python train.py --noise_aug=0.002 --fused_qkv=false --steps=7400
Rows from block 2 of a small sound classifier, named by matrix and row number. Rows with one number belong to one neuron. Each number is 50 + 10 x the weight over its row's rms, rounded and kept within 0 to 99. All counts start at 0.
After each neuron's rows are labels from the 100 clips, of 14976, where the neuron reaches its highest value: "responds to" is what is common among them. Only what is clearly more common there than usual is listed. The data: synthesized solo parts of chorales (CocoChorales). In brackets: how many of the 100, against the usual share in percent.
# fc1: MLP up (model.blocks.2.mlp.fc1.weight, 480x80), inputs 0-79
# fc2: MLP down (model.blocks.2.mlp.fc2.weight, 80x480, transposed), outputs 0-79

fc1.26:50 34 62 34 49 55 58 57 43 47 58 43 53 57 50 59 16 51 45 53 58 54 58 47 34 51 43 43 54 72 45 52 44 71 67 51 51 57 56 48 44 56 57 39 58 37 42 48 55 42 48 65 36 53 46 44 41 52 60 57 39 63 40 53 65 33 41 37 24 59 52 43 45 46 36 54 66 47 51 41
fc2.26:49 49 30 48 33 58 63 54 55 60 26 55 47 50 51 40 74 66 55 43 38 47 40 59 56 52 58 41 46 47 53 56 44 48 66 37 28 41 54 55 41 59 48 59 35 52 64 58 36 59 49 56 56 61 37 70 54 61 51 56 57 46 53 41 37 65 53 74 66 48 45 43 43 54 45 51 46 43 56 43
responds to: trombone (58 vs 7.1); note D#4 (39 vs 11); note F4 (28 vs 9.1)

fc1.336:53 51 48 46 56 45 35 41 66 54 50 58 37 54 55 80 60 65 69 40 48 53 68 61 48 56 58 45 64 47 52 65 42 45 59 51 48 57 47 47 51 56 45 30 54 42 52 28 61 43 46 37 56 46 59 45 52 64 42 65 54 30 44 59 53 53 44 43 46 50 68 62 47 32 46 39 58 58 40 66
fc2.336:43 45 60 44 49 36 55 47 47 61 40 50 43 50 26 39 55 61 32 57 45 37 47 51 53 42 51 43 32 64 40 52 45 54 55 43 40 59 43 54 49 59 57 53 47 61 61 62 41 54 63 70 67 40 56 58 56 50 60 29 43 55 66 69 42 39 52 38 54 49 48 49 46 64 54 57 43 17 46 56
responds to: note C5 (87 vs 10.3); violin (82 vs 14.1); note C#5 (39 vs 10); note A#4 (29 vs 10.8)

fc1.315:58 52 48 47 48 41 60 51 53 49 49 46 61 57 53 61 44 43 35 66 56 59 58 44 53 66 45 45 53 58 58 31 57 63 46 36 54 48 39 29 35 61 66 51 60 54 62 49 49 53 39 60 50 58 49 59 57 59 42 37 44 38 66 62 37 61 52 41 51 36 57 42 73 54 34 27 44 46 48 27
fc2.315:45 39 28 38 55 67 25 56 28 55 47 47 38 75 42 42 45 54 59 44 61 39 56 28 36 54 66 36 38 55 42 48 42 51 64 45 49 51 52 60 65 54 45 56 43 52 44 36 56 51 47 51 40 55 53 39 49 50 45 68 44 42 37 63 44 49 47 51 42 62 54 48 60 48 68 54 63 46 57 48
responds to: note A3 (43 vs 8.4); bassoon (38 vs 8.2)

fc1.399:42 39 45 27 62 31 55 58 47 45 68 41 57 48 53 44 47 70 55 59 60 61 33 49 63 43 45 54 34 50 46 42 62 33 43 47 47 52 57 63 57 56 52 56 52 54 39 68 47 24 61 54 38 53 62 45 40 54 55 59 34 61 60 58 59 54 55 62 35 48 47 55 42 27 55 53 63 54 45 54
fc2.399:52 63 68 69 47 42 39 50 45 49 38 52 48 64 53 51 56 50 52 43 74 49 65 46 60 62 59 51 47 55 44 50 35 43 52 39 49 62 67 40 40 41 45 36 33 42 42 49 37 63 40 55 49 41 56 49 58 35 32 50 44 47 31 68 52 37 43 44 37 31 40 43 57 57 36 48 42 62 61 47
responds to: oboe (48 vs 8.1); note C5 (48 vs 10.3); note F#4 (44 vs 8.3); trombone (32 vs 7.1)

fc1.9:35 52 36 48 60 47 60 39 37 62 56 57 39 69 41 58 43 46 45 57 69 46 60 39 43 40 49 61 53 41 58 38 48 61 56 40 34 75 48 41 64 45 46 50 45 62 59 53 50 30 39 54 52 55 41 52 41 47 36 53 35 42 52 47 49 37 40 48 64 39 50 61 50 35 39 64 60 43 31 38
fc2.9:60 56 63 71 54 55 51 31 59 46 40 66 51 56 65 42 59 45 58 42 39 29 68 28 53 57 51 39 62 36 47 56 44 24 47 46 52 55 38 46 52 37 54 49 48 67 54 45 68 35 43 61 50 51 67 56 44 45 47 55 40 49 44 58 41 49 41 70 41 49 53 55 49 57 48 36 42 61 44 40
responds to: trombone (45 vs 7.1)

fc1.189:33 59 45 38 68 53 52 28 42 58 73 55 45 40 45 53 54 42 42 62 55 40 46 34 42 42 55 43 33 55 42 45 34 36 49 41 50 56 41 51 58 39 55 49 33 44 39 63 65 45 55 46 54 40 48 54 56 74 57 51 45 67 58 54 37 41 36 62 43 54 57 35 56 58 54 67 58 42 59 45
fc2.189:49 41 48 37 51 40 45 58 42 62 47 60 52 39 57 54 50 34 38 64 55 46 39 38 54 42 47 40 37 61 54 55 47 56 55 28 39 61 33 32 63 44 41 58 43 67 37 63 66 48 66 59 62 36 39 49 56 64 42 56 47 56 55 50 27 55 45 32 42 47 36 41 61 51 63 57 54 41 59 47
responds to: trombone (38 vs 7.1); note D#4 (38 vs 11); note F4 (36 vs 9.1); note F#4 (32 vs 8.3)

fc1.221:63 55 55 54 55 43 42 58 35 47 55 41 36 54 61 48 50 43 77 41 54 45 56 67 44 63 46 41 47 60 31 45 52 47 67 62 42 41 53 49 35 49 63 50 50 31 66 48 48 49 49 28 54 53 49 57 47 52 52 40 56 37 48 53 43 36 57 56 61 44 48 70 54 32 46 30 56 72 63 57
fc2.221:42 67 49 62 42 36 50 42 55 52 42 57 31 53 40 47 46 51 37 43 54 61 39 34 59 43 46 64 61 30 60 59 48 56 37 53 61 60 51 51 66 43 43 47 47 60 45 65 39 43 65 67 36 37 51 45 60 49 48 61 43 54 70 59 66 61 51 50 48 54 48 49 52 75 58 68 44 36 42 46
responds to: note C5 (26 vs 10.3)

fc1.87:53 73 43 48 60 46 42 49 49 34 46 43 36 70 39 52 41 47 39 40 41 53 57 35 55 42 43 38 54 52 37 31 59 32 46 49 42 34 59 45 48 57 53 44 63 42 41 39 47 32 35 34 62 50 49 58 42 57 44 60 59 46 58 73 48 56 54 62 40 57 46 45 56 62 51 36 52 66 51 66
fc2.87:47 60 52 39 56 54 43 63 46 31 34 50 40 61 60 58 40 49 28 43 43 56 52 30 58 51 45 42 59 58 25 34 52 33 45 53 46 42 43 41 47 68 54 47 46 35 42 51 50 30 33 30 43 48 49 54 57 55 34 65 56 50 47 51 67 44 53 51 51 56 48 66 57 62 61 43 43 57 51 61
responds to: trumpet (42 vs 8.2); note E5 (28 vs 7.6)

fc1.299:57 58 63 35 63 41 45 47 60 41 55 54 66 38 33 46 58 51 43 48 43 62 56 52 49 60 49 51 37 59 50 31 47 63 48 28 62 30 50 54 46 54 63 62 43 53 48 41 71 34 58 36 58 54 64 49 49 61 56 46 45 51 55 44 56 53 62 41 69 34 31 48 43 64 36 53 42 45 56 36
fc2.299:48 59 52 21 58 50 57 49 51 58 32 50 43 48 44 60 55 29 38 43 47 53 37 46 50 47 76 47 38 62 56 39 44 50 71 37 58 64 63 52 51 55 35 46 53 40 35 56 53 42 56 56 49 65 57 45 45 61 65 48 29 34 66 59 45 37 44 42 59 47 38 47 51 51 36 55 50 52 53 44
responds to: violin (63 vs 14.1); note B4 (31 vs 9.4); note C#5 (27 vs 10); note C5 (26 vs 10.3)

fc1.413:48 67 52 43 61 35 61 48 47 44 44 43 65 41 40 48 44 66 54 55 55 53 49 65 57 49 49 45 52 63 36 45 41 43 45 60 49 54 44 70 80 57 58 49 49 58 37 46 51 54 52 32 29 64 49 53 54 66 72 59 54 50 55 36 44 42 68 64 42 55 58 39 55 35 51 55 51 33 42 42
fc2.413:44 42 46 64 41 41 50 53 40 38 32 40 51 35 65 64 49 50 56 35 57 59 39 65 26 60 44 50 59 58 44 54 43 55 53 48 50 45 42 50 46 64 30 62 48 51 54 49 58 38 66 54 45 31 47 59 47 60 45 31 56 43 61 77 68 65 41 48 57 48 56 62 54 52 65 58 55 58 56 49
responds to: oboe (92 vs 8.1); note A4 (91 vs 9.1); note B4 (34 vs 9.4)

fc1.467:70 41 52 43 30 58 33 44 50 64 67 59 45 48 53 66 58 52 35 55 40 59 64 44 49 30 47 68 51 44 42 54 51 51 47 42 64 45 48 48 45 57 56 52 61 37 50 43 40 54 52 55 42 60 59 62 72 36 67 59 38 58 39 39 56 50 64 36 55 49 36 50 52 41 38 50 34 38 49 41
fc2.467:51 55 49 54 47 54 61 56 43 66 63 63 51 55 40 41 42 20 57 53 44 52 48 48 59 49 60 44 58 63 45 46 47 53 52 32 53 56 44 66 43 41 52 59 67 52 43 53 33 39 48 41 34 47 52 57 52 23 46 24 54 38 58 53 65 53 57 46 42 45 57 60 34 55 56 27 51 65 58 50
responds to: trumpet (46 vs 8.2); note G5 (25 vs 6.4)

fc1.207:51 64 41 60 39 61 46 63 42 47 39 49 54 48 45 57 41 50 40 54 51 45 53 61 63 48 58 54 59 41 49 44 35 43 56 41 30 52 35 55 57 49 55 43 41 77 39 51 61 34 54 33 71 57 43 61 31 53 52 59 62 46 51 46 45 63 54 55 70 52 53 71 49 52 75 39 45 50 62 53
fc2.207:49 26 56 42 56 53 61 29 66 45 59 53 41 58 52 60 47 49 52 47 44 52 45 39 44 53 40 44 45 55 46 52 61 63 67 60 52 54 64 59 54 54 44 49 58 35 59 50 31 54 54 66 31 56 64 50 64 57 55 36 33 40 50 61 44 31 38 40 46 56 50 33 62 52 25 55 47 49 35 45
responds to: note D#5 (41 vs 8.9); note F5 (34 vs 8.3); note G5 (30 vs 6.4); flute (28 vs 8.3)

fc1.452:47 63 29 54 58 52 59 43 43 53 52 60 39 49 44 51 42 60 42 65 38 56 57 54 63 43 54 54 67 46 54 43 55 54 50 48 66 41 74 54 62 32 69 40 52 58 38 63 66 52 61 61 52 52 56 57 55 50 48 38 72 35 44 53 52 57 46 45 54 25 57 51 50 59 40 63 40 43 57 30
fc2.452:34 50 37 53 51 68 61 49 44 41 59 57 50 36 45 52 44 52 46 57 46 62 45 33 49 44 62 42 40 58 59 75 53 41 49 50 59 51 71 62 54 43 59 40 71 51 39 77 70 38 56 67 53 65 51 47 50 60 62 45 49 51 55 61 45 45 47 41 38 42 41 39 53 47 39 55 50 41 64 35
responds to: note D#5 (39 vs 8.9); note C#5 (31 vs 10); note F5 (29 vs 8.3); trumpet (26 vs 8.2)

fc1.404:72 69 61 36 49 50 42 44 51 49 34 58 38 49 69 50 57 52 54 47 44 49 55 61 56 40 47 36 47 61 60 43 61 61 53 52 59 50 57 38 74 53 57 51 72 47 41 65 52 53 34 50 47 50 63 45 69 44 43 32 50 59 71 53 48 35 47 51 64 37 48 44 40 63 48 49 44 35 38 47
fc2.404:47 45 49 54 48 55 56 47 56 57 65 60 48 56 48 45 62 50 51 37 55 47 53 46 32 51 43 46 60 38 48 65 36 72 42 49 31 44 31 67 41 54 65 65 42 52 49 40 47 59 64 36 48 60 56 51 41 44 51 49 59 57 34 43 58 72 37 43 54 59 53 72 43 54 53 39 35 75 56 53
responds to: oboe (47 vs 8.1); note C5 (41 vs 10.3); note C#5 (27 vs 10); note D#5 (25 vs 8.9)

fc1.187:54 35 55 47 57 48 48 41 67 57 45 60 31 62 34 62 60 49 51 41 52 66 56 47 64 51 65 48 49 64 44 60 46 74 48 58 57 43 71 65 42 57 50 41 49 36 46 49 41 39 57 68 60 40 55 29 42 56 50 38 42 56 42 62 75 52 60 44 50 54 42 58 44 63 51 40 49 53 51 44
fc2.187:43 46 42 56 56 57 61 43 49 32 43 65 30 59 45 50 51 38 49 52 49 61 47 50 58 49 56 33 49 41 34 64 45 38 68 50 56 60 66 58 62 67 57 44 31 44 38 44 51 53 51 52 54 80 78 41 46 32 66 52 46 53 56 37 47 46 61 43 49 48 52 47 58 48 37 42 56 54 47 57
responds to: note C5 (63 vs 10.3); oboe (55 vs 8.1); note A#4 (31 vs 10.8); note D5 (25 vs 8.2)

fc1.126:60 55 56 50 40 60 55 51 71 50 53 54 39 40 37 51 69 52 55 50 59 24 48 56 63 36 61 58 35 55 51 56 48 65 52 70 51 53 20 51 50 50 31 58 38 43 45 56 50 73 45 43 39 60 43 43 49 40 31 54 51 59 47 59 56 36 46 49 43 61 66 46 53 60 57 44 42 48 54 51
fc2.126:46 49 49 51 56 53 44 58 70 47 56 51 47 60 45 39 59 31 58 59 49 27 31 41 51 43 52 57 43 56 46 46 46 44 57 68 53 48 39 50 55 43 50 54 42 61 52 63 65 55 53 52 34 65 62 50 46 44 45 55 37 54 55 54 58 47 47 76 61 76 70 57 34 61 38 68 54 62 46 63
responds to: flute (49 vs 8.3); clarinet (31 vs 8.8); note F#5 (25 vs 7.1)

fc1.443:57 62 49 68 50 55 63 50 60 54 46 64 35 37 52 59 38 44 45 44 72 59 51 64 48 62 56 45 48 53 50 40 53 46 49 57 44 62 44 43 57 42 68 61 50 52 48 48 42 59 31 39 57 65 46 50 40 52 32 32 38 71 56 61 61 50 55 57 68 58 41 64 48 53 64 42 60 61 46 26
fc2.443:58 37 58 29 49 58 59 30 52 59 55 48 46 79 61 42 49 46 61 28 59 58 46 46 53 48 56 55 58 45 58 67 47 39 57 38 46 61 39 53 49 44 43 49 65 69 65 68 57 59 46 36 52 35 57 52 46 50 54 60 54 41 50 52 46 33 54 41 40 37 44 28 56 46 43 60 38 56 43 49
responds to: trumpet (26 vs 8.2)

fc1.283:46 53 68 45 63 59 45 47 35 52 70 41 42 54 54 60 42 52 56 39 58 62 57 41 39 40 58 41 45 50 35 59 54 56 57 55 55 41 51 40 69 58 49 61 57 42 50 71 41 68 47 55 55 46 48 55 54 50 61 71 49 59 42 65 61 52 53 51 61 42 82 50 46 46 34 56 49 43 51 73
fc2.283:57 55 47 53 68 37 63 48 43 51 53 47 41 44 58 58 51 55 39 47 41 39 47 36 40 40 57 38 54 66 41 46 44 45 53 59 27 37 55 55 48 38 53 59 54 45 18 54 61 61 58 66 72 58 54 49 56 48 62 44 60 61 58 54 49 35 48 59 58 54 64 43 66 57 36 32 41 65 47 46
responds to: clarinet (31 vs 8.8); note F#4 (25 vs 8.3)

fc1.386:54 48 42 47 53 72 40 46 67 57 55 35 57 37 23 64 54 51 56 47 49 60 43 66 51 62 51 56 40 29 52 52 45 51 35 39 41 55 29 43 53 39 45 44 55 46 44 42 39 61 54 60 62 59 49 56 42 41 48 37 38 55 39 53 55 61 61 41 54 63 61 45 66 51 59 33 66 39 39 59
fc2.386:52 47 51 38 49 33 63 63 41 33 51 50 44 55 54 41 43 63 29 48 49 34 45 36 51 43 49 60 51 53 35 52 55 41 69 44 53 35 42 53 45 52 51 54 36 37 65 53 38 31 54 54 45 64 48 64 40 70 48 61 50 35 45 59 36 53 41 53 38 41 49 65 49 64 65 54 43 73 51 46
responds to: violin (52 vs 14.1); note C5 (31 vs 10.3)

fc1.39:39 40 67 44 46 44 31 55 44 49 64 37 53 57 57 43 65 60 56 50 62 66 35 50 50 39 57 65 47 56 67 45 33 48 55 35 42 47 42 58 39 53 47 30 44 41 47 66 53 49 48 52 45 58 57 33 47 49 57 66 55 67 55 72 49 52 43 47 48 39 50 29 70 61 44 48 53 52 67 49
fc2.39:63 42 52 34 45 46 47 41 46 61 37 53 61 43 39 28 65 55 64 53 57 53 53 55 36 47 57 47 59 52 43 35 48 46 39 54 39 58 60 49 60 54 51 32 44 57 58 51 25 45 44 45 70 38 59 42 59 49 60 30 40 66 58 46 59 57 66 54 63 50 43 53 44 46 50 27 70 53 41 44
responds to: note A3 (35 vs 8.4); bassoon (31 vs 8.2); note G3 (28 vs 6.2); cello (27 vs 9.9)

fc1.143:54 59 56 52 58 66 62 56 49 43 48 56 68 72 54 58 59 58 54 59 44 74 59 70 59 39 38 41 57 49 55 66 32 66 40 50 64 48 60 63 43 59 44 52 40 34 54 38 47 55 55 53 55 58 43 56 50 51 33 39 51 54 69 46 47 67 61 40 46 49 49 50 60 56 36 42 38 64 45 59
fc2.143:64 65 44 54 49 34 27 56 66 55 36 51 48 59 55 27 53 66 25 34 56 44 54 49 52 46 57 30 50 47 50 60 50 58 56 47 40 47 42 54 48 42 55 36 63 56 41 44 42 47 46 56 40 46 57 41 41 57 62 45 44 62 55 44 50 48 42 52 70 47 48 42 56 66 59 61 69 67 65 48
responds to: flute (65 vs 8.3); note F#5 (51 vs 7.1); note G#5 (46 vs 3.7); note F5 (45 vs 8.3)

fc1.72:48 67 38 51 40 40 32 56 35 60 70 41 39 50 65 45 43 49 51 52 57 38 45 51 47 42 55 42 50 62 57 38 51 48 69 61 40 44 50 49 33 38 58 44 67 60 32 56 60 47 69 59 62 46 63 62 61 55 55 39 56 51 51 38 48 37 59 56 44 53 46 39 40 58 64 69 43 40 67 42
fc2.72:62 68 54 52 52 42 38 66 40 48 42 36 48 45 53 59 50 49 40 58 72 56 63 38 52 41 56 48 72 47 60 61 49 54 68 58 46 53 43 48 47 42 34 55 67 61 43 39 56 32 53 73 46 46 48 39 51 48 53 43 42 53 68 44 59 51 35 49 62 57 43 41 57 71 61 45 63 44 66 44
responds to: flute (40 vs 8.3); note F5 (29 vs 8.3); note F#5 (27 vs 7.1)

fc1.88:38 41 55 39 54 55 46 64 46 55 29 55 50 49 36 42 69 80 50 41 47 44 53 60 31 56 32 58 64 45 43 53 55 48 51 52 57 53 52 54 62 36 50 44 52 41 36 65 64 59 66 64 37 53 40 48 48 55 72 43 57 51 30 46 36 43 39 44 56 50 41 38 39 56 44 57 52 49 42 51
fc2.88:37 43 62 51 67 59 41 51 38 55 35 49 53 56 39 51 67 58 49 64 65 45 56 32 39 55 41 53 53 36 52 44 46 51 42 50 50 63 37 44 60 53 57 58 63 50 37 59 53 36 53 70 43 50 41 32 44 54 71 36 55 46 47 60 29 56 37 45 58 47 52 31 54 48 36 39 56 67 43 39
responds to: note C4 (34 vs 10.8); bassoon (30 vs 8.2); note F3 (29 vs 3.8); viola (27 vs 8.3)

fc1.34:61 46 47 31 65 43 56 71 55 47 39 33 53 46 51 71 51 40 55 43 59 67 42 47 43 63 58 40 74 59 54 26 56 46 57 41 42 43 46 62 52 63 35 49 56 52 42 42 43 53 57 47 56 51 41 51 46 53 67 52 77 58 46 36 52 57 47 65 49 58 52 70 60 51 57 49 46 49 48 61
fc2.34:42 48 40 72 44 44 55 31 44 50 76 51 51 68 46 47 46 50 30 53 54 42 56 53 45 43 36 45 54 44 38 61 34 52 45 47 54 40 57 59 56 48 58 66 67 57 54 57 60 42 58 55 50 58 70 50 47 54 37 34 35 71 64 62 55 43 41 40 49 46 44 33 45 33 45 44 59 40 48 50
responds to: note D#5 (40 vs 8.9); note A4 (38 vs 9.1); note F5 (29 vs 8.3); flute (25 vs 8.3)

fc1.275:45 49 38 41 35 55 43 45 69 62 60 57 72 52 30 45 52 46 37 53 59 47 50 60 48 47 46 54 59 49 38 67 44 62 54 56 64 64 55 52 58 61 36 40 43 57 67 65 38 56 62 62 35 48 53 69 56 59 39 58 66 44 51 54 30 41 35 39 43 58 43 49 56 43 41 52 46 69 53 51
fc2.275:46 56 54 45 54 48 45 66 36 40 30 47 39 42 60 58 56 62 76 60 54 53 55 53 41 57 50 45 28 54 58 25 63 38 43 53 40 38 42 45 41 40 46 63 52 39 51 25 58 54 40 55 58 52 47 41 53 50 56 42 39 54 60 43 71 62 43 50 44 35 54 52 50 57 56 66 41 33 50 54
responds to: violin (57 vs 14.1)

fc1.83:66 43 49 33 53 55 28 53 42 35 44 59 43 53 48 59 54 68 49 54 51 67 38 53 70 40 45 63 39 47 58 62 41 52 57 46 24 43 57 35 49 42 55 44 39 41 60 34 34 41 34 47 56 45 40 46 67 69 50 56 51 47 51 48 63 51 49 39 61 43 49 52 41 42 51 31 59 58 46 50
fc2.83:54 61 25 69 48 49 60 36 48 40 57 39 59 40 60 59 45 47 35 48 47 53 35 42 62 54 42 51 41 44 48 45 43 49 66 52 55 59 45 54 59 48 45 50 66 43 53 50 48 54 65 41 45 65 42 41 44 38 58 54 29 54 72 51 41 53 45 38 52 50 73 48 58 67 74 70 50 48 50 40
responds to: oboe (41 vs 8.1); note F5 (38 vs 8.3); note D5 (28 vs 8.2)

fc1.453:53 53 58 39 47 45 51 57 63 37 42 65 47 42 33 43 59 43 70 55 49 48 70 36 43 78 49 58 54 44 53 32 48 44 44 51 43 44 28 51 61 41 61 57 50 36 62 53 45 48 52 47 50 49 29 58 44 48 54 52 65 51 59 53 64 41 45 40 45 32 33 44 27 61 54 38 51 51 53 50
fc2.453:49 49 70 60 68 39 57 50 54 42 57 54 45 44 54 58 63 62 49 60 59 47 49 54 61 39 28 45 47 47 41 34 60 45 45 44 57 36 30 33 72 58 50 52 48 54 57 55 38 50 37 36 67 39 47 37 67 69 50 38 30 49 43 49 48 64 58 62 63 50 49 37 44 50 60 57 54 49 63 52
responds to: violin (42 vs 14.1); note C5 (39 vs 10.3); note F#5 (25 vs 7.1)

fc1.242:53 52 52 62 42 38 46 51 29 62 52 47 80 33 60 39 58 39 43 67 42 47 41 40 54 43 64 42 66 44 47 54 34 73 61 77 59 48 65 54 53 48 55 48 46 51 58 29 54 39 60 46 43 52 49 48 39 48 52 56 46 42 47 51 51 39 45 63 63 55 40 54 48 50 41 36 59 45 46 43
fc2.242:33 53 46 43 59 68 72 52 51 48 41 30 47 54 45 37 30 58 51 42 59 68 54 58 51 63 54 43 38 50 44 40 48 47 37 43 44 53 43 48 58 52 33 39 60 62 57 31 42 60 29 43 52 51 37 47 60 50 27 40 54 41 44 33 39 47 54 62 55 29 54 44 54 40 53 49 53 61 51 53
responds to: violin (59 vs 14.1); note D#5 (26 vs 8.9)

fc1.136:69 51 63 40 44 65 46 64 42 61 64 39 55 49 48 39 62 68 78 37 52 49 65 47 44 42 41 47 59 46 37 58 35 55 55 58 58 49 42 53 59 49 52 59 56 55 67 63 40 60 61 57 40 42 41 37 58 54 34 55 72 55 45 53 54 51 42 43 56 68 46 36 44 53 60 45 53 58 54 66
fc2.136:61 64 39 44 44 49 41 36 42 51 61 55 41 55 46 55 53 55 34 49 48 55 61 58 61 73 49 55 59 58 44 47 24 62 50 36 61 32 43 40 32 34 54 52 54 52 45 36 60 59 46 48 55 40 46 55 66 53 52 66 36 47 55 64 51 52 62 37 38 73 39 40 60 62 51 48 41 42 56 58
responds to: note D#5 (45 vs 8.9); note G5 (32 vs 6.4); note F5 (30 vs 8.3); flute (30 vs 8.3)

fc1.109:37 50 64 32 44 52 55 51 65 56 56 52 57 53 35 45 44 54 56 44 54 74 45 48 52 60 49 35 50 52 49 54 55 61 49 77 45 43 64 38 55 46 30 52 33 45 46 37 64 60 52 54 57 47 39 57 60 55 33 59 38 42 47 54 62 44 45 41 43 60 35 70 48 59 52 36 38 49 72 53
fc2.109:57 55 58 47 42 58 39 49 53 40 45 58 60 60 32 41 61 47 48 45 60 40 50 31 39 50 71 56 66 50 46 44 38 81 67 23 60 51 48 44 70 54 45 45 56 42 48 50 41 62 45 61 66 34 45 51 49 48 44 43 51 60 67 35 69 51 45 56 51 51 58 46 44 50 50 55 52 60 55 40
responds to: flute (48 vs 8.3); note F5 (42 vs 8.3); note D#5 (26 vs 8.9); note G5 (25 vs 6.4)

fc1.64:54 53 35 51 48 65 52 53 46 52 45 55 49 36 53 51 44 45 43 48 69 43 54 49 59 57 43 62 59 53 43 34 45 43 44 54 39 51 57 55 64 67 41 50 45 50 56 62 35 50 22 59 59 56 38 65 63 36 37 70 63 43 57 62 59 45 56 47 39 59 73 39 63 34 69 47 58 56 47 46
fc2.64:55 47 37 64 47 51 63 51 44 46 54 55 55 44 42 71 39 52 56 48 72 70 61 57 60 54 39 45 48 45 65 40 58 62 29 45 51 53 60 46 46 58 40 38 73 47 59 55 48 72 70 64 43 57 43 52 68 45 46 51 38 32 49 50 52 57 43 62 40 42 52 31 55 44 59 59 52 43 44 45
responds to: violin (47 vs 14.1)

fc1.45:51 60 34 58 55 45 39 50 48 56 51 53 65 56 51 47 60 49 47 53 51 58 41 62 29 37 75 45 53 38 36 67 42 56 53 54 60 61 46 46 39 44 44 42 49 54 67 45 46 65 51 28 47 49 57 47 39 34 48 45 44 59 42 22 62 44 61 48 70 67 54 54 55 39 59 43 45 52 48 33
fc2.45:47 44 60 50 52 47 55 45 55 27 57 59 37 36 51 49 45 40 50 47 41 38 64 38 56 70 36 51 55 51 65 40 63 54 33 50 52 31 49 50 66 66 54 64 52 56 47 51 51 30 41 75 46 52 45 46 60 54 50 63 57 34 45 57 34 47 40 46 46 35 60 48 58 57 34 62 41 40 60 60
responds to: flute (36 vs 8.3); note G5 (26 vs 6.4)

fc1.332:59 42 55 48 58 58 64 48 47 67 51 44 26 53 36 45 57 62 45 46 34 52 69 37 49 40 62 51 70 52 60 59 48 39 44 55 60 64 67 59 69 47 54 50 60 53 37 77 53 61 53 47 50 47 40 51 54 43 45 53 61 50 51 44 43 30 43 50 60 65 34 47 45 48 43 41 47 51 31 58
fc2.332:35 28 58 42 45 44 38 52 45 39 54 48 45 59 47 61 49 47 46 64 60 39 39 21 45 58 50 46 56 73 46 61 62 59 67 56 59 38 47 59 42 53 68 70 43 48 54 55 51 58 53 58 44 62 64 56 53 45 49 59 53 40 58 36 65 43 52 46 44 36 53 49 56 66 43 43 33 44 45 36
responds to: flute (46 vs 8.3); note F5 (43 vs 8.3); note G#5 (37 vs 3.7); trumpet (31 vs 8.2)

fc1.228:61 42 56 38 58 52 76 52 49 73 45 59 63 44 55 53 55 46 54 63 38 25 32 41 53 66 37 33 49 45 66 36 56 42 38 43 53 41 37 50 48 58 58 64 38 62 59 68 48 59 43 29 46 49 42 52 48 50 53 68 45 45 61 56 44 47 47 59 52 54 53 59 45 45 37 63 42 52 47 50
fc2.228:48 57 43 44 49 54 44 41 57 49 44 41 34 30 41 53 35 48 75 46 57 68 70 54 58 50 45 53 57 47 49 46 51 45 78 60 29 57 59 51 50 49 56 53 52 41 41 41 62 44 63 63 65 54 69 51 48 58 50 50 45 54 53 41 59 48 53 52 58 35 61 54 53 63 67 23 62 49 41 52
responds to: trombone (39 vs 7.1); note F#4 (36 vs 8.3)

fc1.253:41 40 47 38 59 55 58 68 57 47 59 49 59 54 41 54 38 50 26 47 66 53 60 48 62 39 46 61 44 61 45 44 65 39 51 53 36 56 42 48 58 52 44 58 39 51 55 79 34 40 63 60 56 55 53 43 33 57 71 60 49 68 57 47 55 40 46 55 33 58 44 54 46 47 71 49 59 60 44 48
fc2.253:48 61 61 41 49 56 52 42 52 51 42 54 51 44 50 55 49 58 50 32 31 55 53 68 58 31 60 39 61 54 37 35 50 52 62 36 55 57 47 52 30 48 47 34 39 54 53 44 18 49 42 66 54 59 50 53 41 39 60 51 55 41 72 35 47 55 43 60 58 35 54 45 50 57 40 65 51 32 48 51
responds to: oboe (52 vs 8.1); note C#5 (39 vs 10)

fc1.18:28 63 54 63 45 65 34 65 38 61 61 46 50 71 48 58 52 67 57 52 53 22 50 59 45 50 56 40 55 38 29 40 47 44 42 41 50 45 46 53 49 53 41 43 57 58 41 40 46 54 48 54 59 47 37 59 58 41 55 67 39 42 57 50 47 49 66 32 41 71 53 54 49 44 65 41 37 50 43 49
fc2.18:28 52 49 52 46 65 48 53 47 43 50 35 60 58 42 58 54 58 38 47 65 32 44 52 38 41 56 43 63 46 42 46 41 63 41 44 43 39 48 50 45 54 44 43 49 61 46 33 45 50 52 48 56 49 41 67 60 56 48 58 39 36 59 35 55 65 67 45 60 66 78 42 48 58 77 37 38 55 51 54
responds to: violin (64 vs 14.1); note C5 (35 vs 10.3)

fc1.70:22 61 44 54 45 46 55 36 44 58 48 40 45 40 28 56 38 51 37 70 46 64 55 55 50 56 52 44 58 66 51 38 54 57 55 41 57 40 70 53 41 37 59 58 42 43 47 53 63 47 53 67 45 51 61 66 34 51 41 47 38 55 43 54 69 49 46 40 61 51 45 51 41 31 60 46 45 36 64 42
fc2.70:66 63 55 40 45 27 62 51 54 45 53 63 52 69 53 35 59 53 60 32 57 30 47 68 55 57 62 48 40 41 38 65 43 50 41 42 52 63 46 44 56 49 49 38 46 63 50 56 42 46 50 42 56 58 24 39 55 38 48 47 61 47 47 50 62 49 57 33 44 51 34 52 37 62 42 62 50 62 46 38
responds to: note C4 (28 vs 10.8)

fc1.277:38 44 54 36 61 56 36 39 31 33 42 47 47 57 54 50 61 62 47 49 56 41 62 43 55 43 44 64 56 48 47 52 38 56 34 61 63 38 31 40 39 52 46 50 59 34 73 59 40 64 53 40 51 27 46 37 48 42 53 42 58 40 42 66 60 39 41 53 59 36 50 42 41 38 66 52 55 55 53 52
fc2.277:38 37 46 52 48 65 51 41 43 46 56 55 42 56 47 67 68 49 38 42 54 49 60 45 43 39 39 48 53 32 52 53 30 35 35 65 65 44 42 35 59 64 49 51 51 34 59 56 46 78 45 29 41 36 60 49 40 36 46 42 57 43 43 60 59 50 45 48 43 51 39 48 44 36 58 60 38 55 61 52
responds to: flute (44 vs 8.3); note E5 (33 vs 7.6); note D5 (30 vs 8.2); note F5 (28 vs 8.3)